config.toml
arch = "quartznet"
model = "multi-label audio tagger"
dataset = "synthesized solo parts of chorales (CocoChorales)"
train_examples = 39062
gain_aug_db = 10
n_mels = 80
hop_length = 160
input = "mfcc"
spec_augment = false
win_length = 512
norm = "batchnorm"
activation = "relu"
channel_attention = "se"
depths = [2, 5, 5]
kernel_size = 25
stem = "single"
widths = [128, 192, 288]
num_labels = 51
init = "torch_default"
residual_init = "zero_last"
optimizer = "soap"
beta2 = 0.95
lr = 0.0016
beta1 = 0.9
shampoo_beta = 0.95
eps = 1e-08
precondition_frequency = 25
max_precond_dim = 1536
merge_dims = true
one_sided = false
adamw_lr_other_params = 0.00075
grad_clip = 1.0
steps = 11700
batch_size = 256
epochs = 76.7
lr_schedule = "cosine"
final_lr_fraction = 0.01
warmup_steps = 2340
weight_decay = 0.3
adamw_weight_decay_other_params = 0.05
Rows from block 4 of a small multi-label audio tagger, named by matrix and row number. Rows with one number belong to one channel. Each number is 128 + 32 x the weight over its row's rms, rounded and kept within 0 to 255. All counts start at 0. Numbers have three digits each.
After each channel's rows are labels from the 100 clips, of 14848, where the channel reaches its highest value: "lies over" is the class under the peak; "loudest" is the band of the loudest frequency at the time of the peak. Only what is clearly more common there than usual is listed. The data: synthesized solo parts of chorales (CocoChorales). In brackets: how many of the 100, against the usual share in percent.
# convs1: first pointwise conv (model.blocks.4.convs.1.weight, 192x192x1), inputs 144-191
# convs3: second pointwise conv (model.blocks.4.convs.3.weight, 192x192x1, transposed), outputs 144-191

convs1.10:141113100131157139135129119107156174146087139132106120129144140161026091164146105159125138090124119093068152139091116103078109137124103159166137
convs3.10:142163195126134159086112097127160150127086097183144098105189127146124152149164157144096163118099114122149172105106099133154077148130133119151168
lies over: E5 (62 vs 2.6)
loudest: 1000 to 2000 Hz (31 vs 12.3)

convs1.23:124100080117165121085102132121150048118124137125122112145127111173159104119124097127087153133068144174151097134123139124152130133133159133093106
convs3.23:097128114108119173121140189112162159161102103160078145154117098116085148168113111142113174097164130098113085143173145140101182153106123138069130
lies over: D4 (78 vs 4.4)
loudest: 250 to 500 Hz (69 vs 40.7)

convs1.47:087156096097138127123154150118122089146142153118141109133144135136185107116152162155143138110100197116079146086066133101201126165179174151040134
convs3.47:133124105069163153116146091113099104181120126118103158113132121081128163098108102102101134100123160128163085172125092149152128166129104125160133
lies over: G#5 (93 vs 1.4)
loudest: 1000 to 2000 Hz (33 vs 12.3)

convs1.120:130103089188068084129138129097130035131101157123143145137153115187140140181180186096115134162086091085106159076153080083145130130117147101075173
convs3.120:150155095126176130146122097163138133133129150151109132206175107069112125116071117161083168151164184140137141142104077131140127082183144164171138
lies over: G#5 (47 vs 1.4)
loudest: 1000 to 2000 Hz (35 vs 12.3)

convs1.14:073148152167121051131156170136183163114141132177079134161150123088122100099103136096144070114106140096109096115165145083105108100112116092108097
convs3.14:167164137137065075131117057092140147125119113103119085062157127086086162098178122136141114125128153150116132133118075072130132086133154089091144
lies over: E4 (100 vs 3)
loudest: 250 to 500 Hz (77 vs 40.7)

convs1.103:122128116162182174124139138143120140071100131126138140132106138121222121067157134087161114224136117129141098151122146150109087135128073127159133
convs3.103:166149132097159207124133175136136157144153186072119097137122091096061112162134080145119102034163134123134130140139135143117222149111129111141090
lies over: A#4 (59 vs 4.1); A#3 (37 vs 3.1)
loudest: 250 to 500 Hz (84 vs 40.7)

convs1.169:128128131161125082114177151182152146126133119131059178129173124123104146130122154135109106075126119046125109154181091121127183162135122145123105
convs3.169:121038102103099142105152138117112167132121176085145157125130143089139135177106119107163200110088108081144178122159055123136111122138154160102142
lies over: A3 (100 vs 2.5)
loudest: 250 to 500 Hz (94 vs 40.7)

convs1.87:165157127178175120165131156153200109070155134131106116128165088101198116142138087121146100137152069129181164113100132097147144079143116108120109
convs3.87:102175139070100133113142123111163105158081166114118100035145103163153113089130084113113092101113070124113131106157077174161136134113157112152146
lies over: E4 (95 vs 3)
loudest: 250 to 500 Hz (78 vs 40.7)

convs1.151:128081117087131108091149119116125113122145103122077135171126132120066121144167152103157124178180165156093117114136139160088137097145061113145114
convs3.151:099134087152133140144153107107131155162095177147136081121084125145142122148131076125086136121152175157180143105100157076148166182171088122123155
lies over: C#5 (37 vs 3.7)
loudest: 1000 to 2000 Hz (34 vs 12.3)

convs1.149:160145128088123145180116159041146088185124116105157105150149165172118142090179027167115148184166110140130109076101121143109206094126140130089167
convs3.149:070030120145100182176131171113116139121160074166128092153108171161113126096154210114162131136091142111132126127131130086163156172113099118149138
lies over: E4 (61 vs 3)
loudest: 250 to 500 Hz (70 vs 40.7)

convs1.185:125077131142064083162131150137147157136101145157094098147154113137117093161145107114160124145061122174027111119125162125169107126163120093161086
convs3.185:163108149141109114139117090095111162150103087156093149089120207184085080156102081164183079091144166079134147169135127121122154097157049129098119
lies over: D5 (88 vs 2.9)
loudest: 1000 to 2000 Hz (38 vs 12.3)

convs1.150:104115104115168174108104151162130073155093152110163115099098118129116119097169142126128107159143206135072152099074114106120082084164129155154066
convs3.150:105156089115076132151126157136141126101183033093126182094161108178108165199128089154103179080126104163102082089179094184109116180134156169139145
lies over: A#3 (40 vs 3.1)
loudest: 250 to 500 Hz (70 vs 40.7)

convs1.126:090166097125125095153223143101212115091151169165145142159167092133104140124103145122155153074149135153202139145123133130147142104131078137176105
convs3.126:167167116171142071087102132112145112115124086157203100154122175130120106087177113153067089184145123124087171103106159129112131107108146151113054
lies over: D#4 (85 vs 4.1)
loudest: 250 to 500 Hz (89 vs 40.7)

convs1.107:134116141155189148116129118104134131110145102117133078128041162146113123147117065132156123137125109146154131147118112163105116169121060134185148
convs3.107:147100158108049132141147132160109143168144150115051064164083157142111179130144130122107115142130110198130157143132118147144139176159154153115164
lies over: E5 (94 vs 2.6)
loudest: 1000 to 2000 Hz (53 vs 12.3)

convs1.41:080079054144167157110187115158167159119170130098096109152131111101134092080085116123133151172100140131140109156116136118080142108124110173083130
convs3.41:159115151085202132087123146078125060139134153130168063119149102105159153153147133185094129106046144134078100127135030127084095122121126128153091
lies over: F#4 (25 vs 3.1)
loudest: 250 to 500 Hz (68 vs 40.7)

convs1.84:159181127154080139105116088098160164162132137161092152137115139162145136135138147123109093133118103130125120113140155127137077126106122079112142
convs3.84:070168106157144185128095144117149113149096070121149108071126136195089174110124142176125119138145113090124166127157166186118149093134170126153122
lies over: C5 (46 vs 3.8)
loudest: 1000 to 2000 Hz (30 vs 12.3)

convs1.77:132151117092117127144101095119204124161137144150113101122115156142125146137143152111164134086166062093081131123124127082113093108116175111090140
convs3.77:170164097084097090109122101082212123149128128155112116058092137136092100102158143152138129113157093137120104150134092115100078151128082162121081
lies over: F5 (92 vs 2.7)
loudest: 500 to 1000 Hz (63 vs 27.1)

convs1.123:101224120149126090133116148122108075128112102148120093140135111197177121095127184085160155197111087150120097098088084132085108118094142115118082
convs3.123:158159118110123157149156122153134103107123134143145104143123055127141144161106121131149160089114131068096145117124101151148171091099148148151069
lies over: A#3 (99 vs 3.1)
loudest: 250 to 500 Hz (91 vs 40.7)

convs1.28:134123138143136103075125076121147116097104147109128101101104105151080137079128153164096135150107170126137121117102136159102138181103114128114091
convs3.28:142075160106133141151140108135097109145125108159148089098122111159119131165205091166151096085150113142115066076052123166144079121161143080148119
lies over: G#5 (78 vs 1.4)
loudest: 1000 to 2000 Hz (34 vs 12.3)

convs1.11:110163142167144138180135132129158101104169146155107116178158152142192122124095121144131142166169150078124154134128135139145123107114087157124101
convs3.11:132117151196118151127150103110118142096110119187155125136136090157207148147152118135088161153084125137129132126138150145122114107107101109135154
lies over: A#4 (100 vs 4.1)
loudest: 250 to 500 Hz (85 vs 40.7)

convs1.147:185071105170132205123130164132143127168050122157059124136159162181167130164116099058148137070131065155110141138170178125096142084143101126130138
convs3.147:052119150158152111065084165136057072104127164089181113121111152130129068119096083106132131164139084154100127148132117141106140117146131144127005
lies over: silence (40 vs 12.5)
loudest: 250 to 500 Hz (66 vs 40.7)

convs1.143:152144139139135126155170215136121141113076078125096177113140170138130151118108119111115125100170093186180128168127103119120094120104146118196106
convs3.143:143090145166171173110125105113110122122080138104136140191168136149086125143134134103144136202107120123115174115152092137088110159162144160125162
lies over: C5 (74 vs 3.8)
loudest: 500 to 1000 Hz (55 vs 27.1)

convs1.113:089155134084156086056103144133145182129114119127150182132116155154205117058092070150103139104124116120162161115112176136186095177117186144125120
convs3.113:154179059129102131135137120111121122118109165094126181140147196132091127108133164128169124153116112115084090168145147227116116100135209097127129
lies over: C5 (59 vs 3.8); C4 (41 vs 3.1)
loudest: 500 to 1000 Hz (61 vs 27.1)

convs1.139:137053105108156158192083135114161153128118123175140156096124179105106164122123162120128115096092085135153149157136153139058072205150125119167125
convs3.139:179137163135092058128155138167106098150120107134126155137155130172153109142176074104159097103175179117156165111088077135018086198113122138118114
lies over: G#4 (76 vs 3.5)
loudest: 250 to 500 Hz (69 vs 40.7)

convs1.20:088134129232211140055100137158178107131145107088115193132157105122178149136136127154100105117167044095100107138138166082153175088146092099045135
convs3.20:146125115106112186130127075168112064090148134140150152065191104154093114091100142161089072114104079169107107144104119129083148148086141132150077
lies over: E4 (69 vs 3)
loudest: 250 to 500 Hz (76 vs 40.7)

convs1.45:138134120132105125154074101071115104104175142098155167158148137107079113104080136123082090163099185151147159140113088109080117130151142112166151
convs3.45:152179094148072158164100103091138112134135121130130092168163168171136146148083131122112143143147173138118137075150127166160153118132127154172220
lies over: F4 (85 vs 3.4)
loudest: 250 to 500 Hz (79 vs 40.7)

convs1.88:140097128124186081154153101140053150177116130137144168124111092123170131096058190121107112137109071084124143156133127095062089145157105119123136
convs3.88:119084069102169162115150160132135129159119171145156117137104089130136075143137155124121131100069094072196081088160136122141123140166164130117102
lies over: A3 (81 vs 2.5)
loudest: 250 to 500 Hz (90 vs 40.7)

convs1.165:102126106144181155108137121100116167128149147173088065130167144144105200114082112180085096153054137128122143117164094118102146085145028130191106
convs3.165:173131132137162135123110062135112068126155139145129132096046166103133050114127142168168061102052105132170085124123121110122123162186088167172145
lies over: C#5 (99 vs 3.7)
loudest: 500 to 1000 Hz (60 vs 27.1); 1000 to 2000 Hz (39 vs 12.3)

convs1.161:088101142145138136156102138097133002110137126157088142115112110140134154081133152078168128129114228087176090103101182128057189127121145138079041
convs3.161:180153111106133129140087135075101158120142141150134127104144145199114177084112096086109116132166081125188129137082072120097147149150084091172192
lies over: D3 (98 vs 0.9)
loudest: 250 to 500 Hz (67 vs 40.7)

convs1.71:139144109176205147152081117150027136150085124145157175150089140109130150192105092130075116119039178058129138134148139087083177157142124115054110
convs3.71:117159130137133157108132129163154077098090128116138106154132169129178145098074097101168138167084129178118108108091143112134083105141135066107122
lies over: C#4 (100 vs 3.8)
loudest: 250 to 500 Hz (72 vs 40.7)

convs1.116:169100173137177148148114092131165123114098082140135141091172116135082097091122156161112117146124140095135168128100099157150134142114086171124099
convs3.116:181101146138152093148139158094103152076153079118173152077109167109120113093162100172065091117158132140083143117127117159106133147150125101086114
lies over: C#4 (32 vs 3.8)
loudest: 250 to 500 Hz (66 vs 40.7)

convs1.140:145112134153140127158184133103120157188106099100098100134142141105141143168118141115139136128055104114088156096117108133116220076125088143085091
convs3.140:131161141152086118131146094113105061157155126098107126179160168159110139150104116118150101173147115120108101142094085183134078171151121110072105
lies over: C#5 (86 vs 3.7)
loudest: 1000 to 2000 Hz (59 vs 12.3)

convs1.91:213128139098206089080085109126118118125120130169137121159207064096129116091115106186113143090129089150210110156149144166151126141147125096146137
convs3.91:133150095101211163071151091166102046121141133081105097211144152103096105140190144117146125053185106140142125135102179170153110074169139127171105
lies over: A#4 (66 vs 4.1)
loudest: 250 to 500 Hz (76 vs 40.7)

convs1.43:119177111117111095099109178124139051136086144136112110181127108108106123221166113105123129208172072095074120136070046110127129143137156172143122
convs3.43:151137152132100168121141141106138116149138112091108096132142175189178143101150135072145120131122149153109123131165080088110127129186100167161107
lies over: F#5 (37 vs 2.6)
loudest: 1000 to 2000 Hz (30 vs 12.3)

convs1.171:103143119151126134111150091137138114167138107145105133082160148143153109113163195141093099114140099151088117133146186114216094208158102127133115
convs3.171:134128176176106086111114159136097123152109100117122169039128127164157129133116085083168136140120137176083159117113143103106134215168116131072118
lies over: F4 (26 vs 3.4)
loudest: 250 to 500 Hz (74 vs 40.7)

convs1.115:152169081116155141151118105143144119101084206166161106079136125130115120182165169112138084060135070108135147108127150132084115196071175100085131
convs3.115:202121191094112179163077122126111076174104102157131134062147124173117144092159114173072163124106083149090150015096130135151127136088123148074121
lies over: A4 (84 vs 3.5)
loudest: 250 to 500 Hz (69 vs 40.7)

convs1.127:101108106112133154125130099106160144103143152174106176161114098135081114173159105135211119077151053045123149129162150062090090155115141163136113
convs3.127:117137077101095139165171193121098096096160098143097108110118171136124148147148147128130131104071167144109112159133103150086069144192185093156105
lies over: A4 (98 vs 3.5)
loudest: 250 to 500 Hz (84 vs 40.7)

convs1.56:099063087162153179056083075089141081135095088113097163127100104124091151090187070183075146132187118123058161112137138114129093078121134141157118
convs3.56:181118120098172121114126102101168162084133085136172131136137164164151150127161178104060152097056138167092144127132141106149099073143115124067098
lies over: silence (32 vs 12.5); F#5 (27 vs 2.6)
loudest: 1000 to 2000 Hz (29 vs 12.3)

convs1.125:113103161095132219121230096127132151155141160114127139255154122118126154119109132104118186071170107144216181174132169182159084085111099114086152
convs3.125:157110169105143072083101114109162132110128115194134104023124099100122098134079179168116131155143079151071108139140105142032108180143101147179154
lies over: D#4 (91 vs 4.1)
loudest: 250 to 500 Hz (87 vs 40.7)

convs1.99:138058148167123150140141160118096138118103090157095127120170130080089144159161149181099092055194171117133155136117123117178128141133146104089181
convs3.99:145139144150073113085081121119112095170137165169131179103111173150086131084114142138146063141129176170141165092118167110128098099169165127122115
lies over: silence (32 vs 12.5)
loudest: 250 to 500 Hz (71 vs 40.7)