From a checkpoint of a small multi-label audio tagger: norm batchnorm.
Rows from block 4 of a small multi-label audio tagger, named by matrix and row number. Rows with one number belong to one channel. Each number is 200 + 20 x the weight over its row's rms, rounded and kept within 0 to 999. All counts start at 0.
After each channel's rows are labels from the 100 clips, of 14848, where the channel reaches its highest value: "loudest" is the band of the loudest frequency at the time of the peak; "top examples" is what is common among them. Only what is clearly more common there than usual is listed. The data: synthesized solo parts of chorales (CocoChorales).
# convs1: first pointwise conv (model.blocks.4.convs.1.weight, 192x192x1), inputs 48-95
# convs3: second pointwise conv (model.blocks.4.convs.3.weight, 192x192x1, transposed), outputs 48-95

convs1.189,218,185,202,198,192,193,202,205,203,166,206,191,209,214,206,193,210,204,229,198,208,204,165,214,176,195,174,209,191,185,198,193,185,199,197,199,182,210,225,196,165,210,205,230,178,176,201,212
convs3.189,178,179,216,209,195,177,186,181,205,192,188,192,233,177,189,174,216,215,183,195,218,206,195,210,201,206,161,180,189,192,213,196,196,186,199,207,190,228,182,152,184,196,201,178,205,194,221,243
loudest: 250 to 500 Hz
top examples: note D#4; note C#4; note D4; note E4

convs1.143,200,200,168,219,200,133,211,168,193,201,200,193,223,198,211,185,166,212,222,213,224,173,221,208,189,208,203,202,203,199,206,204,200,182,183,203,208,219,185,191,235,205,161,197,202,212,229,189
convs3.143,204,205,162,220,216,219,202,159,203,197,187,200,179,170,192,214,193,174,202,207,184,244,202,169,202,227,221,188,208,214,203,185,203,181,215,228,223,198,173,203,203,187,195,201,195,197,206,221
loudest: 500 to 1000 Hz
top examples: note C5; note C#5; note A#4; oboe

convs1.147,181,220,178,199,212,204,190,171,196,205,193,217,200,227,253,185,227,229,208,213,185,185,233,208,218,213,219,214,231,222,233,150,242,201,206,196,178,208,184,183,199,221,212,183,198,190,191,188
convs3.147,182,201,199,211,218,182,185,208,191,191,234,173,210,194,169,235,180,193,178,186,236,207,214,202,217,181,189,159,207,204,178,156,192,196,166,209,234,207,211,198,192,214,200,196,224,209,166,176
loudest: 250 to 500 Hz
top examples: note F4; note G4; note E4; note D#4

convs1.188,200,181,192,207,186,223,210,194,213,165,182,204,181,205,202,199,225,180,193,224,203,262,200,206,220,199,219,218,207,227,207,203,185,205,211,186,212,190,193,193,225,199,177,213,206,223,185,212
convs3.188,225,184,219,214,187,213,199,229,214,182,216,197,193,219,213,211,220,208,198,200,191,194,197,248,205,213,193,174,179,175,210,183,205,180,176,196,195,231,202,233,195,204,196,203,190,200,191,170
loudest: 500 to 1000 Hz
top examples: flute; note F#5; note A5; note G#5

convs1.12,216,173,197,197,217,225,239,123,216,145,219,199,204,201,220,234,199,196,193,213,186,205,214,216,203,208,186,201,180,204,197,217,187,213,205,159,224,204,162,169,212,193,210,212,213,214,219,181
convs3.12,223,221,205,213,188,196,195,209,211,201,204,224,220,213,166,199,200,243,181,186,231,204,149,197,238,173,206,185,176,209,175,181,203,186,191,180,189,206,184,166,182,227,209,175,147,196,191,157
loudest: 1000 to 2000 Hz
top examples: note G#5; violin; note F#5; note F5

convs1.149,190,238,201,229,213,208,226,230,183,216,234,193,214,205,259,182,194,180,187,182,184,218,209,233,178,167,193,189,137,219,222,198,192,213,217,194,202,186,204,193,218,185,226,198,184,187,206,172
convs3.149,190,234,214,199,180,225,162,209,193,231,219,189,211,191,221,201,206,193,191,224,185,204,169,198,257,221,212,194,211,195,211,198,212,190,215,169,188,212,184,220,205,243,219,189,213,198,196,213
loudest: 250 to 500 Hz
top examples: note F#4; note E4; note D4; viola

convs1.77,216,207,211,190,273,192,189,202,205,210,168,183,196,210,224,208,211,201,189,226,194,177,182,205,217,185,189,204,200,190,189,177,186,212,177,226,257,216,159,195,161,199,226,199,206,225,189,205
convs3.77,192,204,203,175,226,192,185,180,235,217,193,212,183,205,213,193,209,184,163,217,212,186,192,208,213,185,198,250,168,210,195,194,193,214,239,236,197,244,196,208,213,180,190,200,196,247,231,215
loudest: 500 to 1000 Hz
top examples: note F5; violin; note D#5; flute

convs1.150,163,190,196,219,202,208,188,157,210,189,191,189,197,217,216,200,219,172,188,186,233,246,172,191,190,228,174,178,195,211,206,206,209,210,212,219,175,195,174,178,205,192,173,220,159,174,162,203
convs3.150,167,171,207,200,198,222,194,203,200,198,194,238,220,206,212,213,171,168,221,231,226,195,173,216,211,202,197,202,211,212,187,218,186,179,186,189,178,174,208,159,167,181,206,210,219,209,197,187
loudest: 250 to 500 Hz
top examples: note D#4; note A#3; note G#3; bassoon

convs1.14,214,180,185,241,210,188,214,199,197,193,167,213,179,186,202,191,180,233,217,202,202,175,186,203,197,175,178,198,201,210,157,218,197,211,207,179,190,190,208,196,205,188,214,198,149,201,190,199
convs3.14,202,192,228,226,189,204,177,207,204,189,218,175,226,202,194,217,196,190,187,199,173,192,213,200,193,240,248,164,171,226,223,187,238,189,207,203,169,166,209,212,190,170,209,230,219,210,205,209
loudest: 250 to 500 Hz
top examples: note E4; note D4; note C#4; note D#4

convs1.113,172,198,197,225,201,145,199,196,200,201,211,180,216,188,206,192,204,192,214,225,222,190,178,192,173,216,202,200,189,168,161,239,222,200,231,180,232,200,200,220,204,237,211,180,216,138,178,171
convs3.113,233,217,174,199,187,222,176,174,224,186,194,207,208,209,227,200,194,205,195,175,246,160,184,188,202,212,178,234,176,182,207,218,208,168,218,178,229,184,205,198,217,225,186,196,167,254,202,175
loudest: 500 to 1000 Hz
top examples: note C5; note C4; note G4; oboe

convs1.65,219,226,179,200,198,196,212,232,234,211,192,184,166,168,199,225,210,208,189,217,210,219,206,207,248,173,193,171,204,184,195,196,174,222,187,191,221,180,201,202,218,173,198,173,203,214,183,210
convs3.65,186,204,221,197,202,205,186,195,164,217,197,190,227,169,200,226,183,197,236,202,185,173,215,224,229,201,204,188,221,206,195,169,205,162,191,239,175,206,177,197,199,162,197,217,208,184,194,195
loudest: 1000 to 2000 Hz
top examples: note E5; note D5; violin; note C#5

convs1.56,193,175,207,202,216,200,239,215,211,227,208,194,156,136,169,213,212,206,171,212,188,191,215,228,213,207,184,242,225,181,174,210,223,196,190,205,184,189,210,181,191,226,209,221,214,201,207,206
convs3.56,182,172,179,193,185,209,200,218,187,217,238,197,174,267,162,193,220,192,170,194,185,199,201,168,211,211,158,181,180,210,189,187,158,175,187,202,195,180,200,181,193,197,201,185,190,230,220,220
loudest: 1000 to 2000 Hz
top examples: note F5; note F#5; note G5; note D#5

convs1.171,188,228,204,202,186,196,190,214,200,183,185,195,222,197,194,158,208,219,176,223,200,244,214,174,175,204,177,211,227,204,193,234,177,165,201,179,211,207,198,188,180,154,202,216,205,189,203,196
convs3.171,201,228,181,236,214,200,189,172,228,210,216,180,210,177,186,210,177,237,211,197,186,183,169,232,213,196,198,180,184,190,188,172,181,221,198,177,167,169,202,227,185,246,189,182,205,175,195,186
loudest: 250 to 500 Hz
top examples: note G4; note F4; note D#3; clarinet

convs1.45,211,215,225,208,179,224,212,209,173,222,180,201,212,197,193,190,174,191,211,215,217,204,171,228,226,197,187,205,202,165,165,201,194,235,196,201,209,198,188,220,175,222,240,204,201,227,221,224
convs3.45,213,181,165,185,150,186,198,194,173,216,206,211,185,201,209,231,225,203,171,208,182,186,209,220,213,238,158,225,186,217,210,251,205,242,186,196,189,190,231,198,196,201,202,227,203,192,191,173
loudest: 250 to 500 Hz
top examples: note F4; clarinet; note D#4; note G4

convs1.151,206,165,207,235,196,249,217,225,202,216,185,229,176,195,199,212,211,188,201,209,197,206,249,183,192,138,199,196,197,181,220,181,184,214,198,223,203,223,191,223,185,149,227,225,193,164,169,213
convs3.151,226,227,184,218,185,145,164,223,200,167,171,218,210,193,183,214,202,220,204,179,179,208,204,190,218,169,189,202,190,223,203,166,177,195,168,201,172,211,197,202,215,207,197,232,221,186,182,230
loudest: 1000 to 2000 Hz
top examples: note C5; oboe; note C#5; note A#4

convs1.41,224,213,207,194,141,213,215,214,197,182,193,195,211,187,149,199,208,228,184,201,172,213,204,212,220,204,176,220,206,205,174,197,210,162,167,191,225,166,213,199,173,188,186,198,181,216,185,215
convs3.41,210,186,200,184,165,179,186,161,183,179,230,192,177,195,235,211,211,199,191,193,204,236,202,199,208,183,224,190,216,200,187,192,201,194,171,177,227,194,221,191,214,188,208,223,208,194,198,215
loudest: 250 to 500 Hz
top examples: note A#3; note F#4; viola

convs1.47,194,183,223,220,210,191,191,195,169,174,182,209,191,147,201,201,194,231,194,245,152,186,172,173,203,196,178,192,183,173,185,208,190,202,230,204,217,199,196,203,199,215,174,213,217,219,204,167
convs3.47,199,200,164,194,203,176,181,193,226,162,153,196,225,142,178,197,168,228,197,191,176,225,183,196,187,169,195,174,220,198,194,197,205,212,175,233,181,242,193,190,209,224,195,213,231,177,187,174
loudest: 1000 to 2000 Hz
top examples: note G#5; note F#5; note F5; flute

convs1.43,168,216,243,216,176,185,211,208,198,179,212,166,195,228,176,183,208,211,194,231,191,168,227,197,211,203,205,192,222,193,192,189,189,213,204,185,229,214,204,179,201,183,200,196,217,191,231,219
convs3.43,211,212,205,221,225,222,154,187,233,198,212,232,206,162,192,187,215,202,190,217,183,205,189,203,185,205,171,197,204,212,193,206,224,180,220,187,141,188,204,221,221,203,175,209,180,193,186,203
loudest: 1000 to 2000 Hz
top examples: note F#5; violin; note E4

convs1.120,199,232,234,211,211,192,223,227,210,226,210,196,199,207,185,155,220,186,198,214,186,186,220,204,232,208,191,247,201,208,200,215,194,177,195,212,164,208,188,192,194,207,205,205,180,207,188,171
convs3.120,188,192,215,179,204,196,227,224,196,196,183,160,229,201,224,189,170,198,179,206,203,212,195,243,200,178,188,167,168,161,186,217,184,209,220,216,210,181,231,198,196,163,201,200,193,228,205,218
loudest: 1000 to 2000 Hz
top examples: note G#5; note F5; note F#5; trumpet

convs1.10,197,197,181,212,200,208,195,166,182,185,182,197,219,194,170,177,171,188,188,182,161,202,190,219,162,238,197,215,219,173,195,177,192,189,210,171,194,189,193,214,214,161,210,163,184,192,152,190
convs3.10,216,167,194,203,169,219,187,185,183,187,171,233,185,188,200,208,186,197,237,191,181,237,191,198,214,225,207,197,194,215,192,184,160,162,175,199,166,210,200,174,200,195,198,216,177,196,197,194
loudest: 1000 to 2000 Hz
top examples: note E5; violin; note A#4; note D5

convs1.161,205,222,211,189,185,167,187,202,195,204,225,168,205,215,225,208,187,220,210,215,188,190,215,224,215,167,215,160,200,255,231,208,196,207,211,177,221,208,196,222,220,205,204,205,183,186,205,195
convs3.161,196,225,190,200,176,157,236,207,210,184,232,236,228,150,238,213,213,182,180,221,195,196,176,230,197,208,224,196,211,205,192,207,204,203,222,196,199,215,200,225,200,230,213,225,174,205,186,179
loudest: 250 to 500 Hz
top examples: note D3; tuba; bassoon; note A3

convs1.127,189,222,196,220,211,180,201,209,197,178,207,219,191,198,193,186,190,170,197,196,203,232,202,195,220,220,206,222,202,203,212,202,202,193,204,196,188,211,194,205,184,233,188,223,211,195,214,202
convs3.127,166,223,228,202,215,186,168,189,191,226,235,184,183,217,194,194,214,196,183,177,150,145,176,169,213,193,186,192,175,194,197,216,210,191,179,176,185,193,189,215,188,195,211,208,185,168,191,207
loudest: 250 to 500 Hz
top examples: note A4; note G4; violin; note B4

convs1.84,207,180,200,188,185,140,186,202,202,219,210,194,215,164,193,201,176,212,248,224,219,197,193,205,205,187,190,182,267,206,219,201,201,195,185,196,195,169,204,215,207,206,208,201,184,194,189,170
convs3.84,175,221,237,203,203,191,220,148,192,188,166,235,202,189,215,210,154,212,221,187,186,230,177,200,217,208,259,193,221,209,220,197,215,180,208,200,233,234,196,246,202,190,178,190,234,226,181,179
loudest: 1000 to 2000 Hz
top examples: note C5; note D5; violin; note E3

convs1.23,171,180,216,235,184,207,209,164,208,226,214,215,205,205,152,210,161,217,221,157,230,213,223,245,205,176,177,211,214,170,164,197,198,186,216,241,174,197,197,166,199,200,224,214,185,228,217,180
convs3.23,208,174,175,201,184,198,172,217,187,203,215,218,217,188,188,222,197,190,205,236,221,199,206,193,209,183,202,227,202,241,163,215,187,180,169,192,186,191,204,167,194,165,205,187,220,198,228,198
loudest: 250 to 500 Hz
top examples: note D4; note E4

convs1.116,216,213,219,191,149,181,204,200,201,199,163,178,156,150,193,184,201,206,240,193,181,207,158,203,202,187,208,172,182,193,190,207,168,216,227,189,222,215,182,197,195,205,209,204,210,168,169,197
convs3.116,185,190,207,196,188,223,184,205,174,197,204,217,172,214,221,194,230,158,180,200,194,184,226,174,170,202,180,181,204,197,188,204,200,187,183,264,176,208,207,200,215,197,181,197,173,190,228,249
loudest: 250 to 500 Hz
top examples: note D#4; note C#4; bassoon; note A#3

convs1.185,189,176,209,168,182,190,221,171,203,192,202,158,235,211,163,204,190,177,195,204,209,175,209,192,186,186,246,174,164,198,161,203,196,200,189,197,196,244,193,178,201,203,181,185,210,221,205,200
convs3.185,200,193,230,195,186,218,234,200,204,205,172,178,222,209,222,177,180,210,188,210,205,218,191,203,215,204,191,204,181,224,201,233,202,175,187,201,194,213,178,229,206,192,196,207,193,224,189,227
loudest: 1000 to 2000 Hz
top examples: note D5; flute; note F5; note C5

convs1.91,177,177,184,168,193,187,165,192,179,213,157,205,174,231,200,188,155,203,190,178,202,225,194,227,160,211,201,189,175,219,264,203,177,212,198,182,201,207,196,199,165,226,178,203,188,161,202,183
convs3.91,197,198,163,212,225,186,210,174,172,192,176,225,215,188,175,196,194,180,222,216,198,218,228,181,191,211,226,187,195,232,193,201,192,248,208,193,205,198,213,183,185,205,207,193,212,192,199,173
loudest: 250 to 500 Hz
top examples: note A#4; note C5; oboe

convs1.71,211,178,218,163,191,245,173,214,212,194,180,168,201,199,177,219,166,200,215,218,170,207,197,212,182,196,188,211,197,198,187,208,187,191,185,186,202,205,240,217,175,177,215,219,206,191,190,175
convs3.71,196,241,173,183,193,150,192,206,182,228,176,147,200,226,225,196,225,238,228,210,177,254,212,200,185,167,208,207,195,183,197,176,205,182,171,184,204,159,199,196,226,204,171,225,225,192,211,197
loudest: 250 to 500 Hz
top examples: note C#4; note G#3; note B3; instrument: bassoon

convs1.126,199,226,187,207,176,185,198,220,191,189,223,225,218,178,198,198,182,181,169,232,194,172,201,192,181,201,216,194,203,174,230,188,178,212,217,186,207,206,221,182,214,197,222,193,228,217,177,228
convs3.126,207,175,216,202,194,176,181,207,174,207,183,209,164,190,194,185,218,178,180,237,215,206,177,215,213,172,203,183,222,238,218,233,209,174,181,232,244,225,239,219,186,195,160,202,191,211,176,238
loudest: 250 to 500 Hz
top examples: note D#4; note D4; viola; note C4

convs1.28,224,185,166,200,174,230,170,179,181,187,183,231,233,213,200,202,194,203,165,227,163,144,213,193,205,203,249,231,189,220,193,159,192,215,135,177,160,225,217,237,215,204,214,228,216,216,209,208
convs3.28,176,190,165,214,211,224,193,244,217,206,233,204,208,177,210,172,252,171,213,221,195,204,229,220,234,270,233,214,208,207,219,209,192,201,199,200,176,210,183,196,198,229,173,178,177,214,193,178
loudest: 1000 to 2000 Hz
top examples: note G#5; note G5; note F5; trumpet

convs1.107,201,199,208,186,182,224,193,167,199,155,196,198,204,192,193,203,149,209,218,193,204,205,209,225,213,201,165,224,183,200,196,184,204,244,189,208,216,180,206,187,199,191,213,200,212,200,201,188
convs3.107,203,194,178,179,216,214,189,204,171,143,209,185,216,207,195,186,164,207,200,208,211,197,181,197,224,203,177,190,222,191,195,190,218,160,191,201,164,178,185,190,182,253,206,148,220,220,227,194
loudest: 1000 to 2000 Hz
top examples: note E5; violin; note F#5; note D5

convs1.165,196,216,191,192,165,227,212,199,230,171,186,193,204,197,204,192,186,183,192,182,228,209,197,210,192,186,207,201,186,184,203,191,179,179,219,218,222,217,202,173,246,159,193,188,202,173,214,179
convs3.165,203,221,221,207,182,175,226,184,165,218,213,226,224,175,199,239,204,173,203,214,197,192,204,208,161,178,151,186,222,233,170,189,208,163,195,201,222,195,214,191,198,173,208,238,198,195,218,200
loudest: 500 to 1000 Hz; 1000 to 2000 Hz
top examples: note C#5; note D#5; note B4; violin

convs1.140,195,213,245,194,201,211,223,198,194,186,179,225,225,206,247,200,208,211,214,189,206,191,195,204,206,161,163,177,214,194,222,187,165,231,166,176,211,214,186,203,217,217,185,203,166,209,236,228
convs3.140,206,197,176,229,178,209,237,235,228,209,215,178,196,237,210,202,173,219,221,190,212,204,211,215,189,165,191,215,188,181,188,185,207,195,204,165,176,214,220,197,195,205,176,210,169,227,209,206
loudest: 1000 to 2000 Hz
top examples: note C#5; oboe; note D#5; note B4